From a checkpoint of a small contrastive audio-text model.
Training: soap at rate 0.0035, 13400 steps, batches of 256.
Rows from block 6 of the audio encoder of a small contrastive audio-text model, named by matrix and row number. Rows with one number belong to one neuron. Each number is 500 + 50 x the weight over its row's rms, rounded and kept within 0 to 999. All counts start at 0. Numbers have three digits each.
After each neuron's rows are labels from the 100 clips, of 14848, where the neuron reaches its highest value: "strongest on" is what is common among them. Only what is clearly more common there than usual is listed. The data: short read English sentences (LibriTTS-R).
# fc1: MLP up (encoder.blocks.6.mlp.fc1.weight, 640x160), inputs 80-159
# fc2: MLP down (encoder.blocks.6.mlp.fc2.weight, 160x640, transposed), outputs 80-159

fc1.568:491500500500548552376500507445406577408626500500500387500455541500500419560479543500500500500459499500500500500500500500447500500500479500450500500391500500518500500538536500518500403529500531500500500440500500500500500402500424486500500402
fc2.568:487500500478500500505542544463564500444512364500458500500463500500500500545500500471513619500541500544500366500500500500500422606500500500615487500500500500531500532595500500669407465396500500500500500616500500533500437500543569512499572500
strongest on: voice: male

fc1.557:500586500500500500500500500431590500500500616500500500521500560500447500500532602553419530460456500500500500500427489500537500482440481560500470500387375490369500500402598557500608500377500519532500500565500500500500452500500493500607447511
fc2.557:500500597500607423500500500372500466422394367500447457500557598500500546500500429530500500500500500525452500500378533500500541500500492500437500509500390434428552500500459436500500468500464500538500615613449500377500422598438565405500500500
strongest on: text has "yes"

fc1.196:500528500384500500574500500500479534500564538500500578500500605461500500500497500500500427576500477564474500497500525500500474500408492528500463483574500633517500436531500528515518432541500500490500566408422366529500500500542557500503500528
fc2.196:500500500528561549500473616474448481552422500500544500500459500534500393500500600500565500536515500500500574464500500447664500500477500511500500500500516500500500626500473500591530500489500576500500500500500399432486500370552468426463475500
strongest on: the word "the"; the word "said"

fc1.8:500468588500534433500500467500500519500500405451500632417500569500521469500567410563500530408500500500407427500615603500500539500654500500588599517322543476453568500500500357445500500438494500582500500528500437500500483388503447511517500500
fc2.8:608500613507500500500440422500428500482498410647585437500550615576500500559500495500463500490613480500566500454500500500454500472430500500500500566500455456591440500500500575438564344500500500421413500500500500500495515460500418545549500500
strongest on: text has "yes"

fc1.19:534454500554492616473500370500500385500500500500500500440611500497615500461571594500500500500500461500425542500500472486500500500373474494449444500500549500459415433471512500500500397500500460519573500500500500477500430500500500424500500540
fc2.19:409500500486500598509506432567500500375500558644500601500472500500428500494577576423453500500500500500500391551500500500500500529471500500429464500611500465500442550500500429442362500500500500500500594521500429436366500585500500562500504500
strongest on: the word "said"

fc1.433:500500500500500500472356500410500500500500500501446407461472500434500500448500526560500553500500500500500500447500382344587500615541500500536443500508436525500428382500458500500414472500486500500500577500500539443437500553500542500500602500
fc2.433:555567530500500479500500374500500568500399500500509574500480500500500376500612534471500500431500514563500500540500500587586519554500583500451500500500500547463411500374500440449550500488460500500607500500500500446455423500510484431640588460
strongest on: the word "no"

fc1.269:500500500630403497484455497416500500500500500500500500540574500500500416456500466435500580441422523511500500500500500500450500500500557384500500500500500485473500569500500417448500500453650616500500500500653595531500500477430376500500555544
fc2.269:500500636523384512519500500500584500500564447369579412500500589500554500424500442500544500500459500500500553500500595500510499500400500428465500500500549500500600500500500500500500562500466600461535575410500405507624415500500500500500465387
strongest on: the word "it"; the word "is"

fc1.392:408465500545438428548629500433575458500500527399500481500500500500500572515626451500500500566500500500660500500500500500500500500500547545500604490393500500370500526642486500504442500584578407500555500495500530500500427470560490500461444500
fc2.392:500500536449500477500480570455500500415554500527500500500500500500544467617500449570630500500500406500500580500500403394591512500580354484441500529500500500496500500500500399418500588422500619500500535522442500500575500475466500438454386552
strongest on: the word "it"; the word "is"

fc1.530:560500489500424468553500547500555426500500500500553500500596599500500500500438500500500526493414500500598393654501500552527500500500522500500500500536500500404500500500500565568542416519500611572490500449579500445500525500526500500429487568
fc2.530:500500500500408500500521500500438500420631500388500500500543500582370471551500500500500525500500500500589576500500500500567474500500590500444500596442442471453532500568402500487500476526487500445490500500440500578500611483440500500500500447
strongest on: the word "do"; the word "you"

fc1.277:447535529500420490471366455500500500389343500464500448509500500436500532446468500500531504448467433500500500487398492500500500548500500517500500500396398500500500500400557425500500500500500374500500423484500500537502500573414537608551432475
fc2.277:500500500500535402562500370559565560378585500500475423421500459500500476500551556500430606500477487500608451500479587398500500500542418540500500500571436428413536542500455500500500500500467500500500500500500509500500500486561586500451506500
strongest on: voice: male

fc1.435:500500572564500500529500500450534500500500500500418444392448500500500500613500427562500500500399500500500484455500402500524543618500500574421520503482470500615500534549500500452427406512593500500500498532500549500621472565645500500443448415
fc2.435:500500609513500500495383644467500500378500558535555500500465598451459500410508523469500530500410500500531500532500533418525445530457429501500500529500539424500500500584500500500595500500443507500500611500436552459500450500500594457425322500
strongest on: the word "chapter"

fc1.373:416500500570421500500500500500490500457500500477444500500500586525449500500553482583537500591500409500534500414492420580529500433338500500457577442435614500500462500598450500500500500500570500500500500500500471500607470424594509500607430500
fc2.373:500500500500500530523500500430500500500436500391581413471463500500520500500436581500596581432500388500500500500500387393504500500459450500500608459500562431500500500500410500456500500467500591500500531500549500500500521568500618500500380728
strongest on: the word "she"

fc1.330:500500570586458500500500500500500547439583559424535585529523500487422524416494509511500500500482578500463531601500565500500500470566397441500500576500500379531500539404433500500500475432569500407482389467500562478500500462500500500403500650
fc2.330:536500593621500375500500522500500500464500557490500500500500626537500500527500500500533485393500569555628577426414500500500486475435500500500500500500500500551584551550414500500500500542500630500500500500500500455634500438500449396442500393
strongest on: the word "do"; the word "you"

fc1.328:449500500469500500532500323500500500500634572544500500500454543491538500462458500554436500500434496584500500500558462529500500500486585500389500500489549600500500546482500500474490500500450500500500594500500500500528485500481577500503596500
fc2.328:500500500515500478423500500484555500440500500500500395500472500500500500453500500500554624475435500466500500468500500468462532444500568560500568500527641500500500500621500500500500500518500561500500581489500500463500500526468473420646408586
strongest on: the word "so"

fc1.494:499561547569500362500538500453595438500613541579500385500500402549500500500500500578500527500487500500511500407500633500578373400500541500583500500478500500525500495536500500403503500500396475500586500560411500436521556314569479449500532490
fc2.494:427500500531560500399568500500487369500585500500444500500500500500460566534500500531553500571500500461457500500500500500522553388500415489432500546558500451500462476500406421534450500427500500547500500500500500421556500273433500442500521594
strongest on: the word "so"

fc1.82:500500500500500545500477492500563500524500500434500500500500556520500554453500466564457487500566468500500500476500574545500500500500609500417500395500500553386500510487449500596519427500621500422397500560391543569500500520500619574500618526
fc2.82:500500576429554411500588488500500500500530417500491466500500417328581430500500500500500576529500500500500471500619500457500500500363541500375559500500545500475500548500500500408537500500500500536428445504545536500500500500450500399583557612
strongest on: the word "it"; the word "is"

fc1.317:500500500500500522416580500500526500500368500500500468437446500359500463500500416500458518500500500520500500460500415539500553534400586520500590454500500500545500491500500500403500361500500409442500500500500454459500500500501341500500438528
fc2.317:500384500500500579621500582500528400508500639500500457500378542500500540430500500500500500500527500500464648500541500412513385500500500500500563577520500471538500500500500500500500500500500500500500500569466500435569500477500500500500383500
strongest on: the word "chapter"

fc1.356:500528498558406545554578519500559500500542558500500414375481500500473519500500500500500606500500398500500500600492450539500603529391573576451513500565450455500500380445489500500421407500571500507533510619537500420449500500500487536500408420
fc2.356:574500548407500462540500536473500500409500480500559447500500500427557500353500618500500500459500500500537500650500414370526425500472457500500500500500500500500500500432500500500500515500456536413427500533500500500500358459500536500473419555
strongest on: the word "chapter"

fc1.503:411500500500529500461500567441500500500500500500415500500584405500500537500500551500500333628500486558434500500422500500433500485598466500500500513444508572431533550500500500649500500500500500387500500592590500579477575475500435517500500500
fc2.503:500500482481500602500525564500500369429500500500601512382530500500500382500500500500500574500449577466500500500500500500500500500500500534500500552500500500500500500500500500552500500447500486450500500500507500500584500500431507402407500572
strongest on: the word "is"

fc1.307:445565500500500568500500500500500410573527500554500422500500500500500398555500500446500500500353500452580545500500584500500500654442500520449544621629593537429545500500500441486500522500564500500426571500500500448558418500568500402466479500
fc2.307:500500580500500543500454578617489525535500470500527446387500584500418593500545563500459500603370505450564500581500500436535418592500390500551500564563539414500500500500500500500500389500432500500500500500500451584500456500500500578500500416
strongest on: the word "but"

fc1.581:517500500500500500465472500549500392596630403500500500500500583533553500500500502611385569500500466448493465500500500392422500500500500500526563387500573447500562416500500500500500417500500500500462500582500500461419500548460500500500565500
fc2.581:500479621443500441450542428500467510548500581500437500365529500475500589500533607467500599500429397545500500500463378449492500500500380578350474500500521557500500597500500500507500477489500500500500393505500500500503451484500500500500544565
strongest on: the word "is"

fc1.154:500481537562459583603588500500500500498500500500500439390500500500500572500500463471593441500549430500557500500500415500581570589470566500364576443500410457500593459500544405500443500500500500500500500500488500532500354500500448500500500532
fc2.154:500454480462430500526400500565592513385447513524500500451500500531574552464500528500585500500500484500500482613500392442500500500500500475500414422500484500444480554421481500585578589500478500486414581500500500500500385472500500500500462500
strongest on: the word "chapter"

fc1.41:544423529500500500500500500578500500500500500500500463609500525500429455571500500500443500544500500500633500500500692517419559592402484500500554500500494424500500500468500500546500473430500500642500500406566500505525500514537500455587500546
fc2.41:457500446448435500500500500552527500442500500479500398500500554500506594500438613500428479573491500500500418500500500473500470500500500500500500475500500430447466557545598500601500500500416500500563536500424500467553500525569524500500500500
strongest on: the word "what"

fc1.379:447501500554500453500669471500500524580500500519580500500422500500431500446463502500500500481421635500500658500500500582523536500498461500500500500476500500500500520466445384500553383500461317500500500500500361500494587500500604500500418500
fc2.379:415500500500500560500617500386500500395490484500500500500416335432471500500410472500500500500552465527516500500500505417500500500500293500500540500500500447585516500500579537500358572500500500547442631500500500500521500500500521500500500483
strongest on: voice: male

fc1.539:500517500500500573449500500500500361500500500511613500500475500500412557500397500500466500500404500582500443455415454500500628500524583500485625500500451500576568402418572396500574500606500500500486531521443430453500435500489500500500500500
fc2.539:433569557500502532423500500483433587500580466474557444527500446449501500621545526473500644500500500596500528500561500401500500500597385500500543500500500499500500500500500500500400500500552500500397500500500500500500459483500500500444580419
strongest on: the word "he"

fc1.69:500500572571380500565403500500500500500432500500463436500500606500490554500500428500500500500446500500500500500500500500500339500500500500500500606461606500566500600459562613498575567500500528404480500500397500500500387500486500519413433500
fc2.69:434500557500618500579500500500500543566573623500500394500500500500500533568500570500500509529500455473500575523429610405500518445422500500500500500500543500569500405500524500500500406500500562565500500378476500500549494579512524438500500500
strongest on: the word "well"; the word "why"

fc1.62:500500425500570500580500495406500500500500500500500500464500583500392542500491473485514500519500573527534589500457383460514500571547461500500500428545500468500615455500643500500500500455418412507500500557500476500534500455397563500658560500
fc2.62:429412500656500500500400500599500500505450589426500500536395607500500500500500500557500500577500500500500466500500500592500500422500500500500610520564500584500500534500500535500500481500500500550463500533409573412475500484500500500480500424
strongest on: the word "said"

fc1.114:500500500419486634500500500502515500500601500485500500509500500500500500500643500552500488486446535543500519500592500500500500484470453491500500484500500577500500500500500533500500449500500500500426500500358549500506500500500500369540707500
fc2.114:547479500500500555500591407517500500628481596526500500411500500445500500500432536500457591500500415504550522500500500452500492424489617575500500531519500500344419500500500500500531407424439573500489500418413500500500640500547533524561430520
strongest on: the word "she"

fc1.515:491527500402509500568500500500500500500500500606440500487527564500527569500487500500466500513460500401451667420500529377452492500500417500500500585500543500500441379440500542500500500509614615366497484535494500561555500500467554500500500500
fc2.515:500603427500500336500500500482500500500459442500500500386500500596527543500500500500500436469483532572500500500556500546554500500479451500447500500450500500434389452613442534500533435500500428500500500500500500500569500601500500451439560421
strongest on: the word "you"; the word "here"

fc1.144:398500618490500521390571500471500500500591472500563500535641556500500500425500500507555500500500461500465500500500500450617539550448500500548500500500500500559500422360500500500500500500528410535500500430500500500500500500561500462500538540
fc2.144:429448500500526583500500442500500500472438582472500500500500500452500500616500500513500500500603605522558500560598500500500467479449500652500581500579500500500500696500434500569500500500500536500579427522500450500398500500500500500402500455
strongest on: the word "well"

fc1.291:500500500571414460509477510491486500510500500500416435421500500500541500458593542500384458552500500500500584478500500500540540500500500500379500384570396500577500500500500471442505456500583635412577595573538551500500415613500466458521451552
fc2.291:552500500528356500550474500527436576500453500625500500500457528500566529500529528500500549500374500500445464540564434544500500574401500372500500554500500500481500429500500500473541646500500500406500529500500500500500500551500500421500469507
strongest on: the word "chapter"

fc1.170:376500500558500424531492487500466500570404580500430500500476500451500436500598511500500500500500500500550500481500500500602500500500516500500500701577428500527409500422500554500419478576393462435500500534432528547480481450500500500500664619
fc2.170:602500512570500466474500462434500533500554451569485573539500576586560369599541500500563485469562500500529533469498500500414464500560541588594500500500500500500534413405385444500582555500565500500500547500483444500500500500589500500613569421
strongest on: the word "no"

fc1.125:500485528500492500443391500474604519500426500427500423500500594500522475500510500452500500500500418500488500471500494580500500443500410500500500500500500500556500500500446481534418500500438500500500500500499606500454500444500352500386453621
fc2.125:596500500500493500442500595590514500507500500436500474355500557500500457583500531456500500500500500500500500619500472500500500620500500500500573570477514500520500573500500485502500500500589584486600528500505548435500500500500500306633337504
strongest on: the word "so"

fc1.483:522454500500401584572500557500500500516523500613444500437496500500500500512634607500500500500500622568410469414500453500576500500500428461500546500510491500552486510500500563500500536470640620500453500572460500500500458464521529677512500500
fc2.483:553488520496500491618500424546572500577500500500500440500444500514500466414500513551500590500423553500500500500546500368490500500500500626514500463453525514500500560500500500500551500460395500500501500594469457579397500569495658500500532385
strongest on: the word "i"

fc1.73:500500569470524500409500602525600500528500513511519500500572438500562563459475531500373463481564500533435500455500500539371560500449603524422500442500500475500579536500500500430542433430500500468469614518482500500500500500475463500449626568
fc2.73:497500500476500447500500426608425500461450500455500409500478577372500500609565545500424534475378500445500500500500500500434568500451500500411500500500500500354500537585500500500500504429500500500553500500525621500470453517464485500500500500
strongest on: the word "is"

fc1.161:500500547477387502500500582500447500654500500359414500500500549359500427429500500543482618500476500500449500528457457500363500593506398500500500500529375446558463500452500500500500500439543500500500495500528500371500500500500500375500493500
fc2.161:501386500442368500500436427500500500500500500500500551500500500500500384445500500500444500500500500571500500500500486538588500500454500500409500500399500500500589726500546404564500556500500561500500500500500500615485500500500414559500500458
strongest on: the word "the"

fc1.519:500514500500524639482500500500564500500500464500500424443551500500500458500500500500500569500500433553500547500500522600500623500500500500445532500540500500500475500359500403500505455500500427608405500519563500500500478409619475500452500532
fc2.519:500500487570543500500500415500354471500414439500500500500500500411467500500460500500500611500552500500577500599572500500500421500459500500500446396586465455500474592440500499500500500500380500500458443500500500631470500500500500500490376612
strongest on: the word "he"

fc1.512:450500469500500484500580580500500500500500520500500427436500582586500500500550479417460500500500642559395500500500500500500582488500500538497500500500500500500428406500500484500477500613560500500500615521500448500500421500446500585500500458
fc2.512:563463545437500606500454529500500526568500449500500429408500420500564535513552611445500535476413500500500500500507500376500544481500518500531500533451581416500514500438500415500471538517420500500440500516500500568438465481500502500465487406
strongest on: the word "i"

fc1.341:500657500564449579351500500421500422500439500517500509500449500488592500500442455472453500382500477500500457393500575500500500536500500530510500460500500662610408500569500586522556500594462500609568450587500452500500500500500649500547500500
fc2.341:500575500500398525615616500500414500500500472500492500500413582466500500563500586547500500501500575500500573512500500543500500487500500500500500476536500500395445449500461500616505566500442500361500392500500482472500500446500428425500620487
strongest on: the word "i"; the word "have"

fc1.164:613558537500500500500419485500532419533500500436498453430500472500488479573500500500500451500463392518555500500500421538500460610333398500556534500577582581500500533500500564500492414500500601607500500500455597481570464500500500534500500561
fc2.164:443542388492439459500489589522439575500500500500638443598500500500500500593500527500493571660500500397500500560528574424591470500431500573487500450558500500500500500601581500500500437500500530575500500436495500540508500500500543500448538500
strongest on: the word "what"; the word "well"

fc1.146:500458500500500500500500500500500500500554406579500500500442500640433500500500418500500500499447638564449414427500500572544500542500431584500500549500500500546500500500500500474500500500596528525500489500500500584500500441452404500500500715
fc2.146:762500500415500454500500500518500500476500438500500447500500396500500538500561378500500500500500500413500632500546520427500500500500483500500500500583500500427548513469500524545500500503447464500527500536500515500377500475500617500533500378
strongest on: the word "i"

fc1.100:500560477576477500500500553533500500547500500500460268526473500394405500473500534500500500484500500454500592573502550500500572500500511500429500573618565500427562500492446500560500500500500500500500500475557500500578500500500544467413500365
fc2.100:497466595500500500500492461500500500448500500500500473375500587535405500500500565500500500500417500488560487500500500477502500664500456500431501574500500500500500458563404500500500500386500500410500500579500500500500432490500574527500500421
strongest on: the word "but"

fc1.109:494500503500464566480500552500500500500500623323500467500500540474413500500500500500500500443494500531500500585371561434500482500435500500450470607500405405500500430423500500500500473515529500411500432576568500500548456523500500533545500500
fc2.109:500458577500500500597508397552500500500500491500553378365573583563500500500508500463448500500500500500511453558443500423500500500500500567446500500407410465345500500565500407496594468423500500463500500500500500500500467463500515424500500500
strongest on: the word "but"

fc1.298:523457533415500500454500567500556500507500634444394500438500500447434500500500419454431644557428500476580500500556561454500500398592478392534500500492500534441500504637500449579535489500500500500428500500527500500597500525500490586450500445
fc2.298:448500443435500387500508483542554488442500424500576462368538453590500500598500460444500527500525500500500500500548596462500561408480446500500544500500523500451470561533531574500367500487483508500545385559535500500500500500482535500431552541
strongest on: the word "this"

fc1.213:434519500568544578414500500500521632500630425500500524500500500500500500426639500500450423565500500500500599500525500500500500408420500512500587571500500500526582500500500489500500500457452500500483569570493500609500478468541536500529549458
fc2.213:513500500500548500620500500500500500500387500500500500500439646402508500523500573387451500500500500374509500598500500456500458500357500516398500500535587500539500500500408500461702500473500500500493522548535563500460500500500500408510500500
strongest on: the word "if"

fc1.139:565500518500500459413448500424512500417500587519492484500403500428500500500500516500577500500398447500582533479500513500500602500500500500500500632500500500500500500500467500500500477558457638414390500478500500562482500500500500500514588393
fc2.139:500500501500500425500451424500500563439429433509500500500436500496459446500500500557561656500500500524500500500500500500329427660500403500563500559467500500459500500582500487640500500431500500447425550623500500500504500500592500500500571474
strongest on: the word "don't"

fc1.96:500450500439399500500500500402444525443429564535389500533500500443527446360500591495549500500500534538543500500361500558469500588500500500289500368504500458532500422560500583518500413500500500514500416392500399500500450500503511500500500595
fc2.96:500500516520500500591500520500500571500552500453412426500500554500500467500464609492512523500500446652596500500438500446500500500500500500543500500500482477500579500601500488500500408408495500500500453623500388468500500500500500324500496537
strongest on: the word "you"

fc1.220:491500500500501451652403340500500552540414572500583500423540545555527482467539500530478500438474500500500500698500504510500531504474582500483500500381460505535516555447500546525547500389581400500500500535500500500500500500500463466500500482
fc2.220:455500500500588400498583453500520500286500500554500464500500427439482466556500500500500621465584472500546454420500500452500500552500477559376548500500571442500500500482500434409522572500462500487394563500561466455531500468450500419554500662
strongest on: the word "the"

fc1.17:466426642500465500564565500500449500500500556500500525472455500491497603500500434516561500645430500500547500500500385447422542564441607560424500500502500500533413500445500439452462500521536500580500536566406482500557500500500500500500456500
fc2.17:443446648500500500500421595436500500500500561528500451485464500450500500372500626500500572500386500482456500468500459400500533385500498500500594500543500500458500500500559500563500500500500563500500555490500602547600500532448557381465318500
strongest on: the word "chapter"

fc1.535:560407500400500393500500500500500541528500412500459560549500500332500400500500500500500432551467391500500481500500585500573549654541487647500529500500500500501396520469500401575563431486505490500429515500500500423500500611383500500371367500
fc2.535:500500500632590500478486500500630500500614500500591605500500530594491500500500433398500500393444500500500500500500380572620500500500600500422556500500500500500602500559418500562500500500500500500515500500391500500533518500518446501402376483
strongest on: the word "said"

fc1.77:458500469500407500453500694533472512500500500500500500510555500508456369500500463500500500500500500536570473507598527500596500526500500468500500476500617598489537500500562590500549485500527577509413624500563408581526500409500500462500604412
fc2.77:606500500500500421406548481446500500495500500500500561508423486426500608500556500582544500500616459500520500530500463500500500500500500500558574598425587551500500500500500523500532592500500584406500650442500500500500460417554500421500594552
strongest on: the word "it"; the word "was"

fc1.394:589500500586500425456500427571500554500500419500500445456369467449441440500574500598500500418348500441500500445500500500500500500555500500548500500537500518484534583543500500504500500457584500447435500500538500437500466402500557500500680500
fc2.394:629451500410500457500500376551500500531500458500428500454342467500585500500460515503500586500523542483459500500500421355500500500500500568537500500508500480500500411500431500458681500464449522546500500500500500549500500401609537444617476500
strongest on: the word "no"

fc1.123:584622500543500533500409554526500500540456500500460500439500536500542500500500489500570500480500360500500500408500490423500500521500453503500500500602421598500500454440427500572500448500500462500502500500507500500500412500424561500500500586
fc2.123:419544439500500454500579500567500589500581500500432500500452537500464500625500491530500597561500500479500500500500590406594476500472348500500500500582492500500511491553500500437500384500500500577432482448456500500500418463527500575530633403
strongest on: the word "well"

fc1.143:543500548473572500489634500441500500500500500500514500500385500542455605430500456511500500500518461500500500500489594465555500500503500500607427641403500500542639500468500500500500500383500497558430500339500526500496500395500520446500560454
fc2.143:500552500532574559478538490386500500613500500449429508500500505585500500500586564422500510500500500500521500444536500500500439500563549615500465415542500500527512500500420627500565500500500452636500452597500500567500583297406500500500500500
strongest on: the word "said"

fc1.457:500591524433500500500444500500539566580464304500435500500500536500564500500500500500500638500500500374417500439500439500543397470500500443500565573500500500500456500523500500557500500500500500500500587500523500500500500636500597500448657500
fc2.457:500611439619489513500500500500442500455547469433544473452500500500428603500505444500492500585519416523500467531551500431585446500450500574500500500466500500500572500500576442500452500573500500500500500500500494500459591595500500469509500385
strongest on: the word "well"

fc1.129:500500466500500500423500536446500500652598500500500500445469500430563500444500444500412453515500362531500500500500604475392500490416500500500500500542500500500500500500500500494500500500500432496500500574387525470500500441492580500500651500
fc2.129:436500516500500525527571472500500431500500401405575451500500559500552538500500500500500403445500500452500602500500451500500493553407500568372500583460533500645451551476431519500646443500476573500500500461500500501500500358500392500500500500
strongest on: the word "if"

fc1.573:450500500646450500500500500423500552532500547500500500500500500500500500436500573500528451500500500500456500500500614500410500500500500500599486633500500500500494500500461500500399500423500405500573500573424500359546500497500500373500500420
fc2.573:540500500466480500562500547550497500575500590401500486500426612451500500500500557465423500553500486449500564577596521433580469542369363500385500500443500430500500500500547431451559500430461633500500555444604475500500470500515553500545500500
strongest on: the word "but"

fc1.637:500381528530476500464428600500500617500500442500500459642500479460500500500500500500500500500446500500537500500500718500579500500437500500500500500500488388465500500500500500429500500553606500545500590489500500572500454369486500500396500500
fc2.637:500533422478500555500500500459500500396500500500461500500333500500453534500500500500500500500484500500500428500500500500432432582500468500500500535431500500497500500596419500590478472500500500500500598448500500496500500311564444617564500500
strongest on: the word "what"

fc1.468:500500500500500500500500605409500568500500500500500500399500500500500446500631500553467500500500610487538523366500500599500500500539423500532500374541500551500500493454500500500603500500500474500500584585500500571500500500500573500568579500
fc2.468:602500582604500500500500500500500563500500500500476500509259500616562439455498624481500500500499500500552500500500500500500500415531381500395500500504500500500443500568500500488500500507446500505500500500500541500500500631592500500500500351
strongest on: the word "said"

fc1.574:500517500500560431500500500425500500500500569500500414562570536500430500417459500500500500543424539500442500542500500482500486501559500602431500559500500348514500453500500533500551500486500572525500447500500463462500637492500592514572544500
fc2.574:500508500589562608581500457447490436500500437500500500349592552592500500500500500500500371500500582559500560500444529426500500500500434522500500433486487434591500613500500500500517340388498551459524505500500500599400500317422590500500579442
strongest on: the word "i"

fc1.135:542500500500417500500407500500573500537500500484500583500555500528482500500500500615434504500425334500500490472500666500500500500500500492581497389500500500500466515500500430498563500500500500417518551547390469500520534492484416500500649500
fc2.135:489500493500533523445525337624562500594589451500500469519530535529552559477445500500500453554500500500500500500500330500458547464500447500476446537544596500523500455452500500429500467500500500648500510500531500541382500364463393500500438475
strongest on: the word "this"; the word "of"

fc1.31:561513557500574500405500522385500403461500496542500562500500500500500500456500537428500500500500500562552500500387500470500500500500371500500500579500561613500328446422500500521500500453396500420435442500500589454500657413360419593500500551
fc2.31:501500500520628556500500500500500446451454500420560486500500500543500487500500500500500500500438500561575500500500580500500500447500423500583463500500500573404500500500500446500500590359550570500550395500500385500500526403662536305500562500
strongest on: the word "the"; the word "be"

fc1.23:467500500366531407500500628500500500500500500500500500500500500500520447381500500500500564500500394567470500500407500500500500524421449556500500312500500569500589389500500578423451500395505434500459575570572445500500500455500567500600500564
fc2.23:500460457569500500475450565500500500574427500417612500500500500422529467432500587424500558500572434479500500447500500565432539418483460500500677577500424517500500500500500500474500406500457500500400500464460500478447529465500500508450500500
strongest on: the word "he"

fc1.5:500530500420521500500431500500484447500500500500500459500500622500500422500565527498531539484500525500490581471500586567500430500500500409439500422500354500513568537588500424500525373500500500447500448500499500557500500500529428444500500500
fc2.5:500500500500500593500433500540500471590485540500500526491440500500556541414474500577500581500441513577500539500500572521667500500467417490500359500500500500557500582588500591567670407489500559500500442500500500424606500445500498423500350622
strongest on: the word "chapter"

fc1.209:500395500547500449514441538500500595500530500500431568500500486500393576475421500500500512394500500485523500519500676500500500480500500481455536459542500500420500500500459500500507500577527450555625419589500425500512500426419500482406418500
fc2.209:500603500551500500500528500500507500461597589500558500413500500611500500505545500500500543488428568387377500500448353465521500570511500500437500500414500500500516545500500500458536570453499549500500500500567436528555500444461500500455500532
strongest on: the word "is"

fc1.534:444405581607500500496592500549556500496414500466500500447500500487477476397456632526542442508460500500583500480531609500575500500500500532441437606544637500500500500445525500552520500469456522521500504500446500500500500592548453398433500500
fc2.534:500500500432549428478500435500396438455385500469445500453527561500500500500538500418407471545500500463498500500505500468441500585415556500419553582500500407426413500500500395500500500500598498458500500500500500477500500557500518500500480458
strongest on: the word "but"